A small image captioner, trained from scratch.
Model: encoder activation gelu, decoder activation swiglu.
Training: soap at rate 0.0012, batches of 64.
Data: 203450 training examples, 2.5 epochs.
Rows from block 3 of the text decoder, named by matrix and row number. Rows with one number belong to one attention dimension. Each number is 50 + 12 x the weight over its row's rms, rounded and kept within 0 to 99. All counts start at 0. After the name is the row's rms in percent of the matrix's.
# v: attention value (decoder.blocks.3.attn.v.weight, 288x320), inputs 64-127
# proj: attention output (decoder.blocks.3.attn.proj.weight, 320x288, transposed), outputs 64-127
v.185 100:38 52 56 50 62 56 45 50 57 30 50 41 47 50 50 50 75 55 33 50 50 41 35 58 54 37 42 35 50 30 50 37 35 52 66 50 41 52 50 50 50 42 56 70 68 37 67 37 52 37 50 47 50 56 50 50 50 50 50 54 24 50 50 60
v.186 117:37 50 39 50 37 26 40 74 29 42 20 50 33 50 50 62 60 50 32 30 71 68 46 62 68 45 42 50 50 50 54 07 39 37 50 40 50 19 71 50 50 76 49 42 32 50 50 48 50 50 50 66 50 42 61 50 50 63 27 50 60 49 41 30
v.187 107:39 62 47 40 37 44 50 48 42 41 80 50 58 50 50 50 50 42 62 62 49 50 50 50 44 55 50 44 50 62 50 54 60 33 50 46 70 68 51 66 60 34 60 39 56 54 36 60 32 63 54 42 48 49 56 52 32 50 61 50 50 55 83 45
v.188 106:42 45 39 50 50 50 50 37 59 46 52 54 70 50 79 36 31 35 62 50 41 43 50 05 48 50 29 44 29 34 46 50 57 43 50 16 50 48 55 50 42 67 50 41 48 48 50 52 50 50 38 69 50 71 45 40 50 60 39 60 50 38 49 63
v.189 098:50 48 39 68 32 51 48 40 79 50 28 60 86 50 35 31 64 69 49 70 56 44 37 45 50 24 42 83 67 50 50 50 48 50 62 39 50 50 55 56 62 50 50 69 57 62 50 48 50 39 50 45 35 50 50 67 50 49 49 58 44 50 50 67
v.190 104:50 41 50 26 57 48 72 43 63 37 54 50 69 66 70 57 69 50 50 62 61 39 50 47 46 50 25 50 53 54 50 50 57 50 51 72 72 44 29 50 77 80 40 64 43 50 67 50 50 50 50 70 50 50 79 44 34 53 66 50 58 50 44 33
v.191 104:25 82 54 17 55 50 53 70 50 48 50 52 50 45 55 70 64 35 59 73 39 50 43 47 50 33 39 29 50 65 50 42 50 56 43 50 48 55 50 54 50 51 82 40 79 50 44 63 67 32 29 69 75 41 56 35 46 62 29 50 57 50 57 50
v.192 102:45 50 43 50 50 50 50 40 50 50 50 50 46 21 64 60 59 62 55 44 85 55 50 76 50 51 32 49 50 50 78 47 65 48 69 50 36 50 36 44 73 52 37 38 50 52 45 66 63 50 50 50 52 38 77 37 50 81 47 31 50 38 50 48
v.193 102:57 23 50 52 47 44 54 31 56 52 40 50 48 50 50 50 71 32 58 29 50 50 50 51 50 43 24 50 43 74 75 51 62 50 50 35 38 50 42 50 53 40 58 35 40 50 50 70 65 48 37 50 71 61 39 68 50 64 66 24 50 50 85 33
v.194 110:33 38 44 68 56 36 36 52 50 52 68 47 50 40 88 45 33 50 42 22 51 50 61 50 54 50 50 65 31 42 51 42 58 50 50 50 59 51 82 58 50 52 23 58 50 52 61 50 37 50 45 35 50 50 41 48 50 68 51 51 39 50 50 68
v.195 097:55 62 52 35 43 50 70 50 48 50 50 51 68 57 66 48 36 32 54 50 50 37 62 50 39 71 45 50 24 56 41 50 42 26 69 50 52 11 46 50 67 48 36 38 20 50 50 38 50 50 51 38 56 50 50 60 43 50 50 60 50 43 50 47
v.196 091:50 34 50 42 43 74 36 63 50 54 66 37 34 62 61 67 50 51 37 24 50 54 69 50 34 43 50 66 37 83 50 37 53 50 50 23 74 46 35 50 50 48 48 68 41 50 68 71 50 50 52 50 68 50 56 50 64 50 50 75 26 40 50 50
v.197 112:50 50 42 44 39 50 29 47 40 50 57 47 51 63 89 47 30 44 69 60 50 34 40 36 50 46 50 52 61 56 63 50 44 59 72 53 71 52 31 54 50 60 50 56 50 36 53 47 64 70 70 50 43 50 44 71 72 50 50 48 50 44 43 37
v.198 082:72 61 61 42 62 38 43 50 41 64 75 63 37 50 18 73 44 50 61 67 45 32 68 49 36 61 50 50 50 50 39 38 51 50 64 49 63 56 19 50 50 48 57 57 60 50 50 50 50 78 51 61 50 50 50 50 32 67 58 50 39 48 77 11
v.199 101:40 52 43 51 48 45 65 34 50 38 50 50 48 30 68 53 50 39 51 46 50 19 57 69 50 63 69 86 50 50 38 50 35 32 50 50 62 43 50 65 64 50 32 50 58 50 33 33 50 48 50 50 44 56 50 65 43 41 50 52 38 59 50 50
v.200 101:54 56 38 50 51 55 51 41 50 50 61 35 57 42 54 50 50 37 50 50 51 48 85 50 65 57 49 50 76 50 37 23 66 50 50 54 56 57 80 59 37 30 43 51 50 43 50 46 46 50 71 81 45 61 63 52 54 60 21 70 49 53 48 66
v.201 101:50 60 55 95 46 50 45 72 68 43 37 60 50 47 57 50 44 72 50 43 40 67 24 48 18 74 50 50 43 21 59 50 53 68 50 50 36 68 54 52 47 63 50 58 48 50 50 50 66 64 49 50 50 65 44 50 50 51 65 66 39 49 50 57
v.202 102:55 50 57 50 36 37 69 43 65 50 54 59 36 62 61 50 50 66 71 32 65 35 44 50 25 50 49 70 60 50 26 50 35 50 29 35 50 67 49 48 71 49 50 63 54 36 60 50 50 46 82 33 66 35 50 48 21 40 41 76 62 25 31 50
v.203 090:37 66 49 64 39 35 50 50 50 45 41 55 61 50 25 65 49 40 50 36 50 30 55 63 81 60 59 77 60 53 30 60 50 64 50 39 52 31 78 50 61 50 61 48 50 48 55 50 50 22 58 50 68 50 56 50 50 67 50 70 50 53 28 61
v.204 099:70 43 47 22 53 45 50 50 50 36 28 30 69 57 75 39 48 65 50 49 41 50 38 44 51 72 41 61 44 50 50 32 50 50 41 50 65 20 50 50 54 50 61 67 67 49 58 53 76 58 50 77 48 74 50 50 61 49 17 59 50 38 47 62
v.205 088:20 79 49 57 68 30 30 77 64 80 49 75 56 71 50 25 40 50 50 50 36 40 49 60 36 50 50 41 29 50 52 50 44 68 50 45 49 62 50 56 50 68 42 23 28 50 39 50 50 46 35 50 50 54 46 27 50 50 50 50 40 59 50 50
v.206 100:74 47 50 37 48 52 40 62 56 66 62 63 36 50 54 47 50 50 50 45 30 35 48 54 36 54 23 14 50 44 64 76 50 30 50 29 50 30 50 72 27 50 40 59 50 56 50 64 35 65 50 37 43 27 48 33 63 55 50 65 78 64 56 47
v.207 098:50 47 84 54 73 50 50 32 40 50 44 57 28 29 53 50 81 38 50 32 68 38 63 63 45 48 65 42 35 52 43 43 59 50 42 37 40 50 59 28 62 66 37 64 50 47 50 48 50 36 50 60 61 42 64 28 50 32 53 33 50 62 50 43
v.208 092:43 40 62 60 64 55 50 43 40 29 33 50 50 50 60 41 56 50 24 50 36 50 65 68 49 33 72 43 50 55 46 30 50 50 33 50 36 39 63 50 69 50 57 40 45 50 50 48 50 67 58 52 39 50 44 69 50 55 50 33 50 45 57 39
v.209 095:50 66 26 35 33 50 19 32 19 55 61 50 59 50 24 40 47 30 50 51 50 64 49 31 47 50 32 60 36 57 50 50 49 58 48 48 50 56 37 50 33 50 48 50 30 50 68 50 44 58 39 50 62 49 50 58 34 61 50 58 65 50 53 50
proj.185 098:63 50 45 50 17 57 53 39 13 37 29 50 60 45 38 55 50 27 30 41 31 52 78 50 50 73 37 45 50 54 49 37 50 66 37 36 50 49 26 30 61 64 59 57 50 35 38 59 58 55 25 50 50 26 44 65 50 50 40 50 50 62 50 50
proj.186 113:50 70 42 69 50 29 50 48 39 50 50 63 55 65 52 42 64 50 39 38 62 50 56 43 63 50 51 50 53 79 48 53 20 40 38 50 56 17 50 50 46 59 65 50 25 50 50 71 44 50 50 57 47 38 49 37 46 74 50 50 48 53 36 38
proj.187 102:50 59 50 40 57 50 50 50 46 30 30 26 35 57 42 50 57 55 22 50 50 51 63 50 48 34 44 50 33 42 44 50 44 50 60 26 50 35 50 66 71 68 44 51 68 37 50 68 50 36 41 50 60 50 85 50 45 34 50 53 50 26 50 50
proj.188 098:59 75 45 45 63 31 36 37 50 22 50 51 60 53 43 38 61 44 81 50 71 50 44 44 50 50 46 54 50 56 50 50 63 71 62 52 34 50 50 50 50 50 50 25 38 50 50 50 58 52 50 35 50 43 32 76 24 31 50 76 41 64 50 65
proj.189 089:40 46 50 41 50 70 50 52 40 44 40 50 45 64 50 68 38 50 30 50 50 50 57 50 50 60 57 82 30 65 39 55 42 49 48 50 65 58 50 19 70 63 28 50 48 65 50 57 50 37 33 37 50 70 45 50 58 49 52 58 58 50 50 36
proj.190 100:55 50 55 40 68 41 60 55 43 50 54 38 63 79 38 25 63 65 54 27 66 45 39 65 50 50 53 58 28 53 40 62 62 47 50 55 52 49 58 19 50 50 32 50 48 50 56 50 50 22 48 50 75 56 50 50 45 50 50 67 42 68 22 56
proj.191 098:50 38 72 37 45 50 39 50 42 50 50 43 64 50 44 70 38 50 59 64 50 37 56 57 50 50 50 75 40 50 42 45 50 66 50 50 50 50 54 36 47 47 69 50 67 50 50 26 42 50 54 48 41 22 50 69 50 45 42 50 66 31 50 51
proj.192 104:43 63 50 50 71 36 44 50 49 77 62 59 47 35 55 48 52 62 48 35 50 50 62 77 50 70 64 68 53 45 66 52 30 52 40 55 43 48 72 55 50 50 63 19 31 23 48 49 50 37 57 36 39 50 36 50 42 50 51 49 47 44 50 50
proj.193 104:52 50 50 46 43 50 29 31 47 38 64 45 60 46 50 24 19 43 49 50 64 54 50 50 15 50 75 67 55 31 49 54 37 50 35 52 50 65 54 65 68 29 47 50 29 55 51 50 35 67 50 36 50 51 50 50 50 21 58 47 43 31 31 56
proj.194 109:91 61 50 41 66 39 56 50 50 50 50 50 60 51 54 76 50 60 68 63 59 39 37 46 56 45 50 53 50 56 31 50 41 64 50 50 37 53 50 50 82 50 22 58 50 50 50 50 50 27 58 48 44 50 50 50 50 74 37 44 46 50 61 63
proj.195 101:58 50 63 38 41 49 50 50 72 51 50 50 50 50 22 45 72 36 47 55 66 66 68 49 46 50 55 26 31 24 50 36 54 31 50 50 20 50 76 22 50 50 50 56 46 47 50 59 77 27 50 50 49 43 50 60 35 43 59 48 59 50 50 51
proj.196 094:28 50 50 50 54 50 50 57 50 67 50 48 50 43 62 53 62 50 14 50 28 50 57 56 50 42 44 50 50 62 48 54 39 44 47 69 40 26 50 33 55 33 31 50 36 42 47 67 47 52 29 50 28 36 47 50 50 87 51 76 53 67 46 50
proj.197 104:59 71 74 22 53 64 65 27 64 53 50 53 50 44 56 15 63 65 65 60 50 50 50 55 50 59 38 57 44 65 34 50 43 47 50 51 42 69 54 71 37 40 45 50 38 50 50 48 50 50 50 50 50 41 60 64 53 61 50 65 50 44 43 30
proj.198 092:49 62 50 50 47 50 47 45 50 71 50 63 50 50 39 56 44 64 45 35 50 56 75 56 27 42 38 73 60 50 29 50 32 50 50 33 54 50 66 50 28 75 26 82 50 50 43 69 41 52 47 56 58 22 60 45 50 43 50 37 74 56 39 49
proj.199 101:37 47 69 50 46 50 50 71 27 45 46 16 44 50 50 50 50 50 50 64 38 50 46 71 50 49 49 50 43 50 33 33 50 51 50 65 40 58 69 50 61 50 71 36 34 50 50 32 55 50 35 50 20 54 50 42 46 61 40 56 50 81 55 63
proj.200 105:47 50 50 73 42 50 34 50 50 45 44 32 74 50 56 42 54 50 50 67 50 74 39 50 50 45 72 34 62 51 33 50 64 65 61 50 36 67 28 37 57 50 50 58 50 39 65 44 30 50 47 50 33 50 53 50 60 50 50 47 88 61 63 68
proj.201 097:50 48 22 55 60 50 55 61 59 41 27 47 50 71 65 50 50 28 50 39 50 45 68 77 50 31 62 24 25 54 57 61 48 50 50 56 50 50 62 68 34 53 52 33 50 55 29 67 50 50 50 61 50 42 50 56 53 50 54 50 48 35 50 50
proj.202 099:33 25 56 50 50 45 68 43 50 54 59 54 50 63 45 50 50 50 50 39 51 50 72 50 45 50 61 50 50 50 50 50 36 51 50 50 33 40 54 44 43 55 43 30 68 53 42 58 53 67 50 50 50 30 29 50 50 38 96 50 59 51 38 33
proj.203 092:37 50 40 50 59 48 59 55 50 38 50 66 50 30 50 68 36 47 50 35 47 43 50 50 67 50 47 45 50 50 50 43 52 33 42 11 55 58 50 47 50 64 50 50 77 50 50 50 77 67 50 57 50 50 50 50 33 66 50 50 50 63 50 45
proj.204 096:50 49 30 59 50 42 50 53 74 53 61 19 50 34 50 37 62 31 52 50 35 50 62 80 50 30 57 50 29 69 41 50 35 62 50 50 39 50 43 85 50 26 45 55 50 50 52 86 73 46 29 50 44 64 50 57 38 69 50 50 67 50 50 38
proj.205 099:50 43 50 50 71 50 50 19 51 85 28 50 50 50 50 50 37 48 50 78 50 49 41 35 51 45 63 44 41 46 50 76 43 63 64 64 50 55 50 58 47 50 54 52 30 54 42 50 33 75 50 48 50 50 39 56 60 67 53 50 37 50 68 50
proj.206 097:57 65 56 52 50 60 35 50 39 50 45 62 50 50 53 08 50 50 54 50 65 50 50 57 70 50 50 27 28 57 78 79 62 36 50 50 57 50 64 43 20 42 17 68 42 45 47 49 30 50 73 50 50 50 50 63 54 39 73 59 50 26 84 43
proj.207 092:46 65 50 52 63 52 50 50 63 56 30 50 50 58 57 50 43 00 50 63 43 70 46 47 50 41 62 50 66 66 63 50 28 45 03 71 50 50 49 50 63 66 37 84 68 50 36 78 50 46 57 57 38 52 47 67 50 50 50 50 50 75 40 50
proj.208 093:55 50 66 38 50 50 59 50 46 58 70 32 32 48 50 59 41 50 55 50 53 64 37 54 46 50 50 63 44 67 56 43 34 31 44 59 54 38 35 64 50 35 50 48 59 63 50 50 50 46 46 50 42 61 64 45 50 50 61 33 37 50 48 50
proj.209 100:52 50 38 46 57 50 69 50 50 50 44 58 57 78 32 50 48 50 50 50 56 50 71 46 39 69 21 49 50 44 58 77 46 53 43 50 50 56 50 62 48 50 29 50 53 46 33 51 49 46 22 50 81 50 50 50 56 49 19 33 48 59 50 50