Rows from block 3 of the text decoder, named by matrix and row number. Rows with one number belong to one attention dimension. Each number is 50 + 12 x the weight over its row's rms, rounded and kept within 0 to 99. All counts start at 0. After the name is the row's rms in percent of the matrix's.
# q: attention query (decoder.blocks.3.attn.q.weight, 288x320), inputs 256-319
# k: attention key (decoder.blocks.3.attn.k.weight, 288x320), inputs 256-319
q.243 103:50 50 35 50 42 47 49 68 38 37 50 56 46 33 55 50 71 71 50 50 69 39 50 33 57 55 50 50 50 55 75 59 63 50 63 42 37 61 59 50 50 50 46 29 50 73 50 57 39 50 50 50 55 29 84 50 47 30 76 46 50 46 30 33
k.243 108:55 50 81 50 48 52 50 50 43 22 45 42 61 35 30 56 43 81 50 59 22 44 55 24 70 50 50 50 55 50 47 42 68 54 55 63 46 60 43 65 60 29 50 61 56 45 56 57 63 58 54 23 34 28 13 52 30 50 50 39 50 66 50 46
q.244 088:50 40 58 47 70 38 50 30 66 50 50 68 60 62 27 24 50 50 50 45 67 50 50 49 50 65 65 62 62 50 21 34 36 50 48 58 35 50 51 63 36 50 59 50 52 50 50 67 77 50 41 54 50 37 49 64 42 54 50 50 68 50 50 50
k.244 097:58 46 37 37 35 50 52 57 27 57 58 50 30 50 63 31 50 50 37 47 55 67 56 50 36 33 30 49 48 50 51 50 73 45 40 53 30 44 50 35 44 40 69 61 50 49 40 26 50 38 63 63 73 54 52 74 38 50 50 44 28 50 56 42
q.245 101:50 31 56 42 31 32 50 50 48 38 53 31 50 25 74 50 74 70 50 50 50 61 56 38 50 56 50 50 50 47 37 59 50 50 50 50 60 46 46 50 50 38 59 33 50 50 50 48 55 26 48 50 79 50 46 59 38 50 40 36 43 46 46 60
k.245 095:50 36 34 50 51 50 50 68 61 34 50 50 58 27 29 50 25 39 39 42 50 63 37 82 67 50 71 50 46 48 38 57 50 55 12 50 49 61 29 40 54 78 24 35 60 50 39 47 50 51 50 45 35 41 71 50 50 50 40 50 66 50 52 35
q.246 094:72 41 54 44 50 79 50 50 50 18 60 52 45 50 44 50 57 33 50 55 36 50 50 50 52 50 43 49 38 50 54 24 46 50 50 50 50 68 50 45 65 50 62 65 64 50 22 67 53 45 50 44 46 62 50 40 50 79 37 72 50 36 50 50
k.246 084:50 78 50 52 44 55 62 50 46 50 45 50 50 57 50 50 42 70 50 49 73 60 55 50 70 31 50 18 42 71 64 50 50 59 57 50 50 42 44 61 66 57 34 49 42 49 35 77 61 50 50 51 77 49 50 50 50 50 50 70 50 83 47 53
q.247 099:74 36 21 56 34 41 24 50 64 50 44 48 46 49 50 50 58 55 43 48 26 74 60 50 57 69 49 71 58 50 50 50 45 58 50 45 50 57 50 65 50 80 34 50 44 71 52 52 51 57 76 74 36 55 52 50 52 50 50 50 50 91 50 56
k.247 095:30 34 50 50 54 53 59 50 54 63 50 53 50 50 70 50 50 49 50 50 47 26 36 50 52 30 61 78 52 50 48 80 60 68 36 39 50 50 50 50 50 50 31 40 50 46 47 44 25 57 50 31 44 45 74 50 26 59 48 38 69 57 50 42
q.248 100:50 54 43 41 50 61 76 76 69 34 50 57 50 50 45 59 61 50 33 47 35 77 62 63 47 50 50 50 50 66 62 42 56 46 48 38 64 50 50 50 58 50 67 68 50 50 20 78 50 57 66 40 36 55 67 50 46 50 46 50 50 50 50 53
k.248 098:43 38 31 50 50 43 50 51 61 48 60 62 59 51 55 50 42 77 50 50 68 52 35 48 50 27 50 74 29 48 57 71 50 42 39 69 64 50 37 40 50 50 42 74 18 50 50 55 59 84 33 68 57 58 53 50 55 67 58 48 55 40 50 72
q.249 095:53 50 50 37 38 61 50 50 29 28 39 33 50 50 64 50 79 35 56 50 64 50 58 50 60 45 30 78 49 50 50 50 25 50 17 82 50 50 53 29 32 50 50 48 70 36 50 55 45 41 64 61 50 42 50 75 37 35 50 50 61 85 45 31
k.249 080:42 52 35 57 50 62 50 50 60 50 50 50 58 50 28 50 50 72 65 50 44 22 48 50 50 31 50 30 14 50 63 42 35 50 50 50 78 20 50 50 63 49 27 62 50 55 70 34 49 55 50 50 28 50 34 22 50 50 35 50 50 55 69 59
q.250 108:50 39 40 50 50 56 33 50 50 61 47 41 52 22 50 44 39 59 27 50 50 50 74 48 55 50 50 64 50 35 50 69 50 73 50 41 35 50 50 27 56 64 55 50 81 41 50 70 36 57 64 71 61 43 50 40 50 33 50 54 50 50 41 26
k.250 106:71 40 69 50 53 60 44 36 33 46 61 68 57 54 46 45 50 58 50 43 69 52 50 50 50 50 43 50 40 50 33 58 50 50 39 50 50 50 48 42 32 50 45 41 64 50 60 23 50 60 45 43 53 50 54 41 50 58 36 50 47 37 50 43
q.251 104:54 59 51 50 31 50 59 48 50 57 50 71 24 50 52 56 24 50 50 45 67 46 50 50 50 68 30 49 38 52 50 37 50 26 40 50 51 50 71 36 74 50 42 58 50 47 38 50 54 50 50 73 21 48 23 54 35 50 50 70 50 49 50 26
k.251 094:55 50 69 61 51 50 61 44 53 50 56 35 35 50 42 42 50 75 46 50 50 50 62 27 44 50 53 41 41 50 32 65 47 50 50 50 23 39 55 25 43 50 29 71 24 42 52 54 49 50 49 50 50 25 77 33 50 50 50 50 50 46 50 50
q.252 096:39 50 50 50 50 57 50 42 50 50 50 55 67 74 56 50 29 50 50 46 79 42 50 35 30 50 65 64 37 72 56 50 71 50 32 56 50 52 48 71 25 50 49 50 44 50 50 50 27 63 36 53 60 37 65 49 54 30 19 50 50 42 50 50
k.252 095:50 43 27 50 64 38 35 49 49 53 48 50 48 39 60 52 54 64 40 78 50 50 29 28 50 50 49 44 57 63 46 41 37 62 50 50 50 47 47 63 64 53 50 58 52 57 50 50 53 50 52 27 68 50 50 60 40 50 50 47 48 50 46 28
q.253 097:50 55 50 50 50 54 50 50 53 59 31 16 50 32 55 52 50 61 57 51 50 69 50 41 48 50 50 23 44 55 50 39 70 66 22 50 43 52 38 50 45 48 60 73 69 41 29 41 52 60 36 50 50 68 50 50 38 35 50 38 54 63 58 50
k.253 095:78 27 50 62 66 50 51 51 50 67 77 50 55 50 50 31 50 63 59 59 32 61 50 50 38 53 74 50 50 50 45 40 72 50 45 71 58 62 51 48 56 73 51 40 41 43 50 95 50 70 37 64 48 50 50 50 32 48 47 72 67 50 63 38
q.254 104:30 62 25 50 50 40 51 50 37 50 50 49 51 50 45 50 68 78 50 16 39 78 45 44 50 50 59 53 26 38 22 62 43 50 23 77 56 44 45 49 45 69 50 85 41 42 50 63 38 35 50 31 50 50 60 39 79 39 50 30 48 61 60 50
k.254 099:69 50 41 50 50 58 50 50 54 50 70 50 51 61 56 44 50 50 72 69 50 17 56 39 32 30 50 50 50 56 67 62 32 57 50 35 63 36 32 33 50 65 50 45 50 33 69 63 52 50 41 60 43 50 70 67 48 37 55 58 34 43 73 48
q.255 103:42 67 60 50 42 50 41 50 39 67 50 55 27 25 50 58 70 45 60 42 50 58 50 50 50 11 52 71 25 55 64 59 56 50 48 66 65 63 50 50 63 50 48 52 50 48 17 44 52 44 39 78 50 57 63 50 52 59 71 50 60 54 50 52
k.255 088:43 23 30 50 35 50 50 50 50 61 53 41 70 40 50 50 50 50 50 56 49 67 47 50 55 51 50 54 51 67 50 62 50 50 27 43 69 50 50 51 61 43 43 50 50 40 50 39 50 34 35 66 42 50 28 75 67 33 51 61 36 50 50 50
q.256 096:62 16 54 50 32 50 50 63 50 50 50 50 45 33 55 74 31 50 50 69 53 50 50 19 52 50 54 52 34 56 50 32 69 51 40 58 20 41 50 38 29 49 70 50 39 50 30 36 60 41 70 70 32 50 50 23 50 75 50 62 46 50 40 50
k.256 092:50 58 46 44 39 61 59 55 34 50 47 43 50 57 37 23 69 45 73 45 50 66 41 50 60 67 64 50 42 59 42 46 50 40 61 54 59 50 10 56 50 50 35 50 50 49 67 54 53 64 52 67 49 50 50 52 30 38 34 50 77 53 50 45
q.257 097:83 50 45 58 39 50 47 46 69 68 50 61 50 48 54 50 69 50 29 50 40 57 57 50 34 11 43 20 36 77 34 58 50 60 52 51 62 50 51 42 50 50 50 50 44 50 63 56 41 33 50 48 50 40 50 50 56 43 82 50 50 50 43 68
k.257 087:50 50 89 37 64 49 56 50 78 32 50 66 44 53 60 29 48 47 50 56 50 48 50 12 48 67 51 61 49 41 55 50 50 50 55 50 40 45 50 45 54 38 30 40 50 50 36 42 50 36 50 43 58 50 26 50 41 48 45 54 79 53 50 59
q.258 090:34 50 49 33 37 57 50 86 50 64 55 43 48 54 50 55 50 50 53 68 37 40 55 37 70 51 50 51 65 22 35 50 66 50 67 53 37 47 50 74 50 50 58 33 50 38 50 50 50 54 27 36 30 55 34 48 55 66 50 69 50 59 48 44
k.258 089:50 75 51 66 57 53 32 31 21 65 38 41 39 45 50 60 50 31 50 50 50 75 57 67 32 32 62 64 50 23 50 02 36 62 29 55 50 59 61 50 50 45 49 50 50 50 67 33 41 57 38 45 38 42 69 56 67 50 79 50 50 50 54 40
q.259 101:60 51 52 72 38 53 38 66 59 50 76 55 48 51 50 43 29 42 50 50 63 72 50 50 31 32 50 62 50 50 47 47 51 51 50 50 57 54 55 53 34 29 73 69 57 48 49 60 46 50 52 64 69 50 59 29 52 59 50 50 50 45 52 64
k.259 094:50 45 51 48 56 51 42 59 50 50 50 50 36 53 63 17 35 50 50 67 69 57 50 57 37 50 50 36 54 42 28 31 59 50 50 43 30 63 42 50 56 56 45 50 37 75 48 50 87 51 30 39 50 37 78 50 50 49 37 50 29 59 59 50
q.260 113:58 50 50 47 70 44 53 55 36 53 50 50 41 50 50 35 50 27 50 46 46 57 51 42 52 83 42 50 50 51 53 35 65 22 61 52 68 50 50 72 50 33 53 50 22 39 50 50 50 50 60 50 58 58 50 50 50 45 50 41 14 50 57 46
k.260 108:70 50 78 72 50 44 50 65 29 50 28 80 57 69 43 67 56 50 46 66 33 50 68 43 44 50 64 48 44 71 60 55 54 68 50 37 42 41 57 37 50 67 50 40 32 56 33 32 58 50 50 64 50 59 50 55 30 38 50 38 60 50 59 73
q.261 099:26 52 40 66 64 65 53 50 39 82 51 23 54 50 50 50 41 50 50 32 50 50 80 62 67 35 55 61 85 62 57 43 50 50 50 50 55 23 50 44 50 34 50 78 66 75 50 53 46 59 50 50 65 54 50 51 39 50 58 44 56 52 50 50
k.261 098:69 50 40 50 48 34 56 50 33 50 45 44 35 50 70 50 50 63 55 38 53 70 50 48 66 44 39 50 50 50 61 50 50 74 29 55 78 50 64 44 73 50 59 50 32 48 49 50 48 56 30 60 48 50 73 51 50 74 44 50 44 50 86 50
q.262 100:50 50 50 50 43 64 50 39 52 35 34 50 38 62 56 64 88 57 50 50 48 30 50 32 50 26 50 54 50 50 36 51 50 65 50 28 36 53 38 50 37 62 52 66 71 46 41 50 50 50 49 43 80 32 22 62 50 64 34 54 32 54 57 77
k.262 096:72 65 51 45 50 33 62 35 46 35 41 52 50 50 46 64 55 54 50 54 41 46 50 50 65 52 38 39 30 29 50 71 49 50 50 11 41 46 37 50 50 58 42 68 51 55 50 53 63 52 38 37 50 50 50 73 50 37 50 35 59 55 50 48
q.263 100:50 40 56 40 26 69 53 50 50 07 50 36 50 66 38 24 30 50 50 50 51 50 50 39 46 40 62 32 46 68 53 57 50 76 20 64 52 62 57 61 50 35 50 54 50 50 55 48 50 48 63 68 50 58 50 25 50 65 50 50 58 42 58 44
k.263 098:62 50 57 43 64 50 50 41 50 57 51 49 50 52 47 48 57 67 50 46 25 44 50 50 50 50 50 47 41 50 42 50 50 52 50 31 50 50 61 72 50 38 50 84 61 38 50 62 50 38 41 34 56 50 33 73 51 46 50 50 53 53 14 53
q.264 104:69 33 58 48 43 50 63 50 74 38 50 40 52 43 36 53 43 64 42 32 56 32 61 22 64 61 50 50 41 50 50 57 73 44 50 54 50 39 40 65 50 50 58 60 37 71 50 46 29 42 62 41 50 61 50 38 74 56 50 80 47 50 50 48
k.264 122:43 50 12 50 66 48 49 45 57 59 08 36 71 39 50 61 44 41 41 66 50 43 62 50 63 40 50 30 49 54 50 34 28 40 50 50 51 53 50 50 49 47 41 50 31 56 50 33 31 81 50 79 50 55 50 74 61 50 62 58 50 57 26 50
q.265 110:44 68 59 79 46 50 53 45 48 33 50 50 42 29 50 57 59 49 64 25 41 49 72 59 55 35 50 73 28 50 58 50 45 38 66 55 50 60 50 70 63 21 51 42 73 50 50 61 66 41 47 64 33 50 50 64 50 50 50 67 30 45 40 68
k.265 110:53 59 53 71 49 54 50 46 62 70 51 40 39 67 43 45 38 52 39 58 50 50 55 54 50 50 56 50 45 39 50 50 33 48 40 50 51 68 62 41 17 62 50 50 50 59 24 44 50 33 50 39 46 52 50 38 72 34 35 27 50 60 31 44
q.266 105:66 29 54 50 53 50 38 41 69 61 27 50 50 50 50 60 50 70 68 50 73 50 40 50 50 50 55 62 52 81 53 54 50 50 50 35 65 41 62 50 33 68 50 50 40 50 35 51 84 50 48 42 50 50 50 50 33 32 32 67 50 51 61 50
k.266 109:57 54 43 44 50 22 49 55 61 50 40 49 42 57 45 33 58 50 32 44 50 55 50 34 50 50 50 37 50 50 37 50 69 67 70 50 55 50 37 38 68 58 42 45 45 75 23 79 50 50 44 40 65 55 50 67 50 63 64 43 59 45 60 50
q.267 106:50 50 50 47 60 32 40 50 61 35 22 63 49 50 50 50 50 50 16 43 57 35 16 68 49 44 54 75 35 64 50 31 51 58 66 50 69 51 35 63 50 64 50 50 38 44 42 26 44 61 63 52 56 58 63 50 50 50 50 45 56 47 65 74
k.267 104:65 21 50 50 43 62 50 50 50 50 77 46 38 57 19 50 60 58 63 43 58 56 26 44 62 54 50 50 61 86 27 50 59 45 41 69 71 32 46 68 80 50 57 50 40 50 50 65 50 71 46 32 47 52 50 33 50 47 44 53 50 70 54 24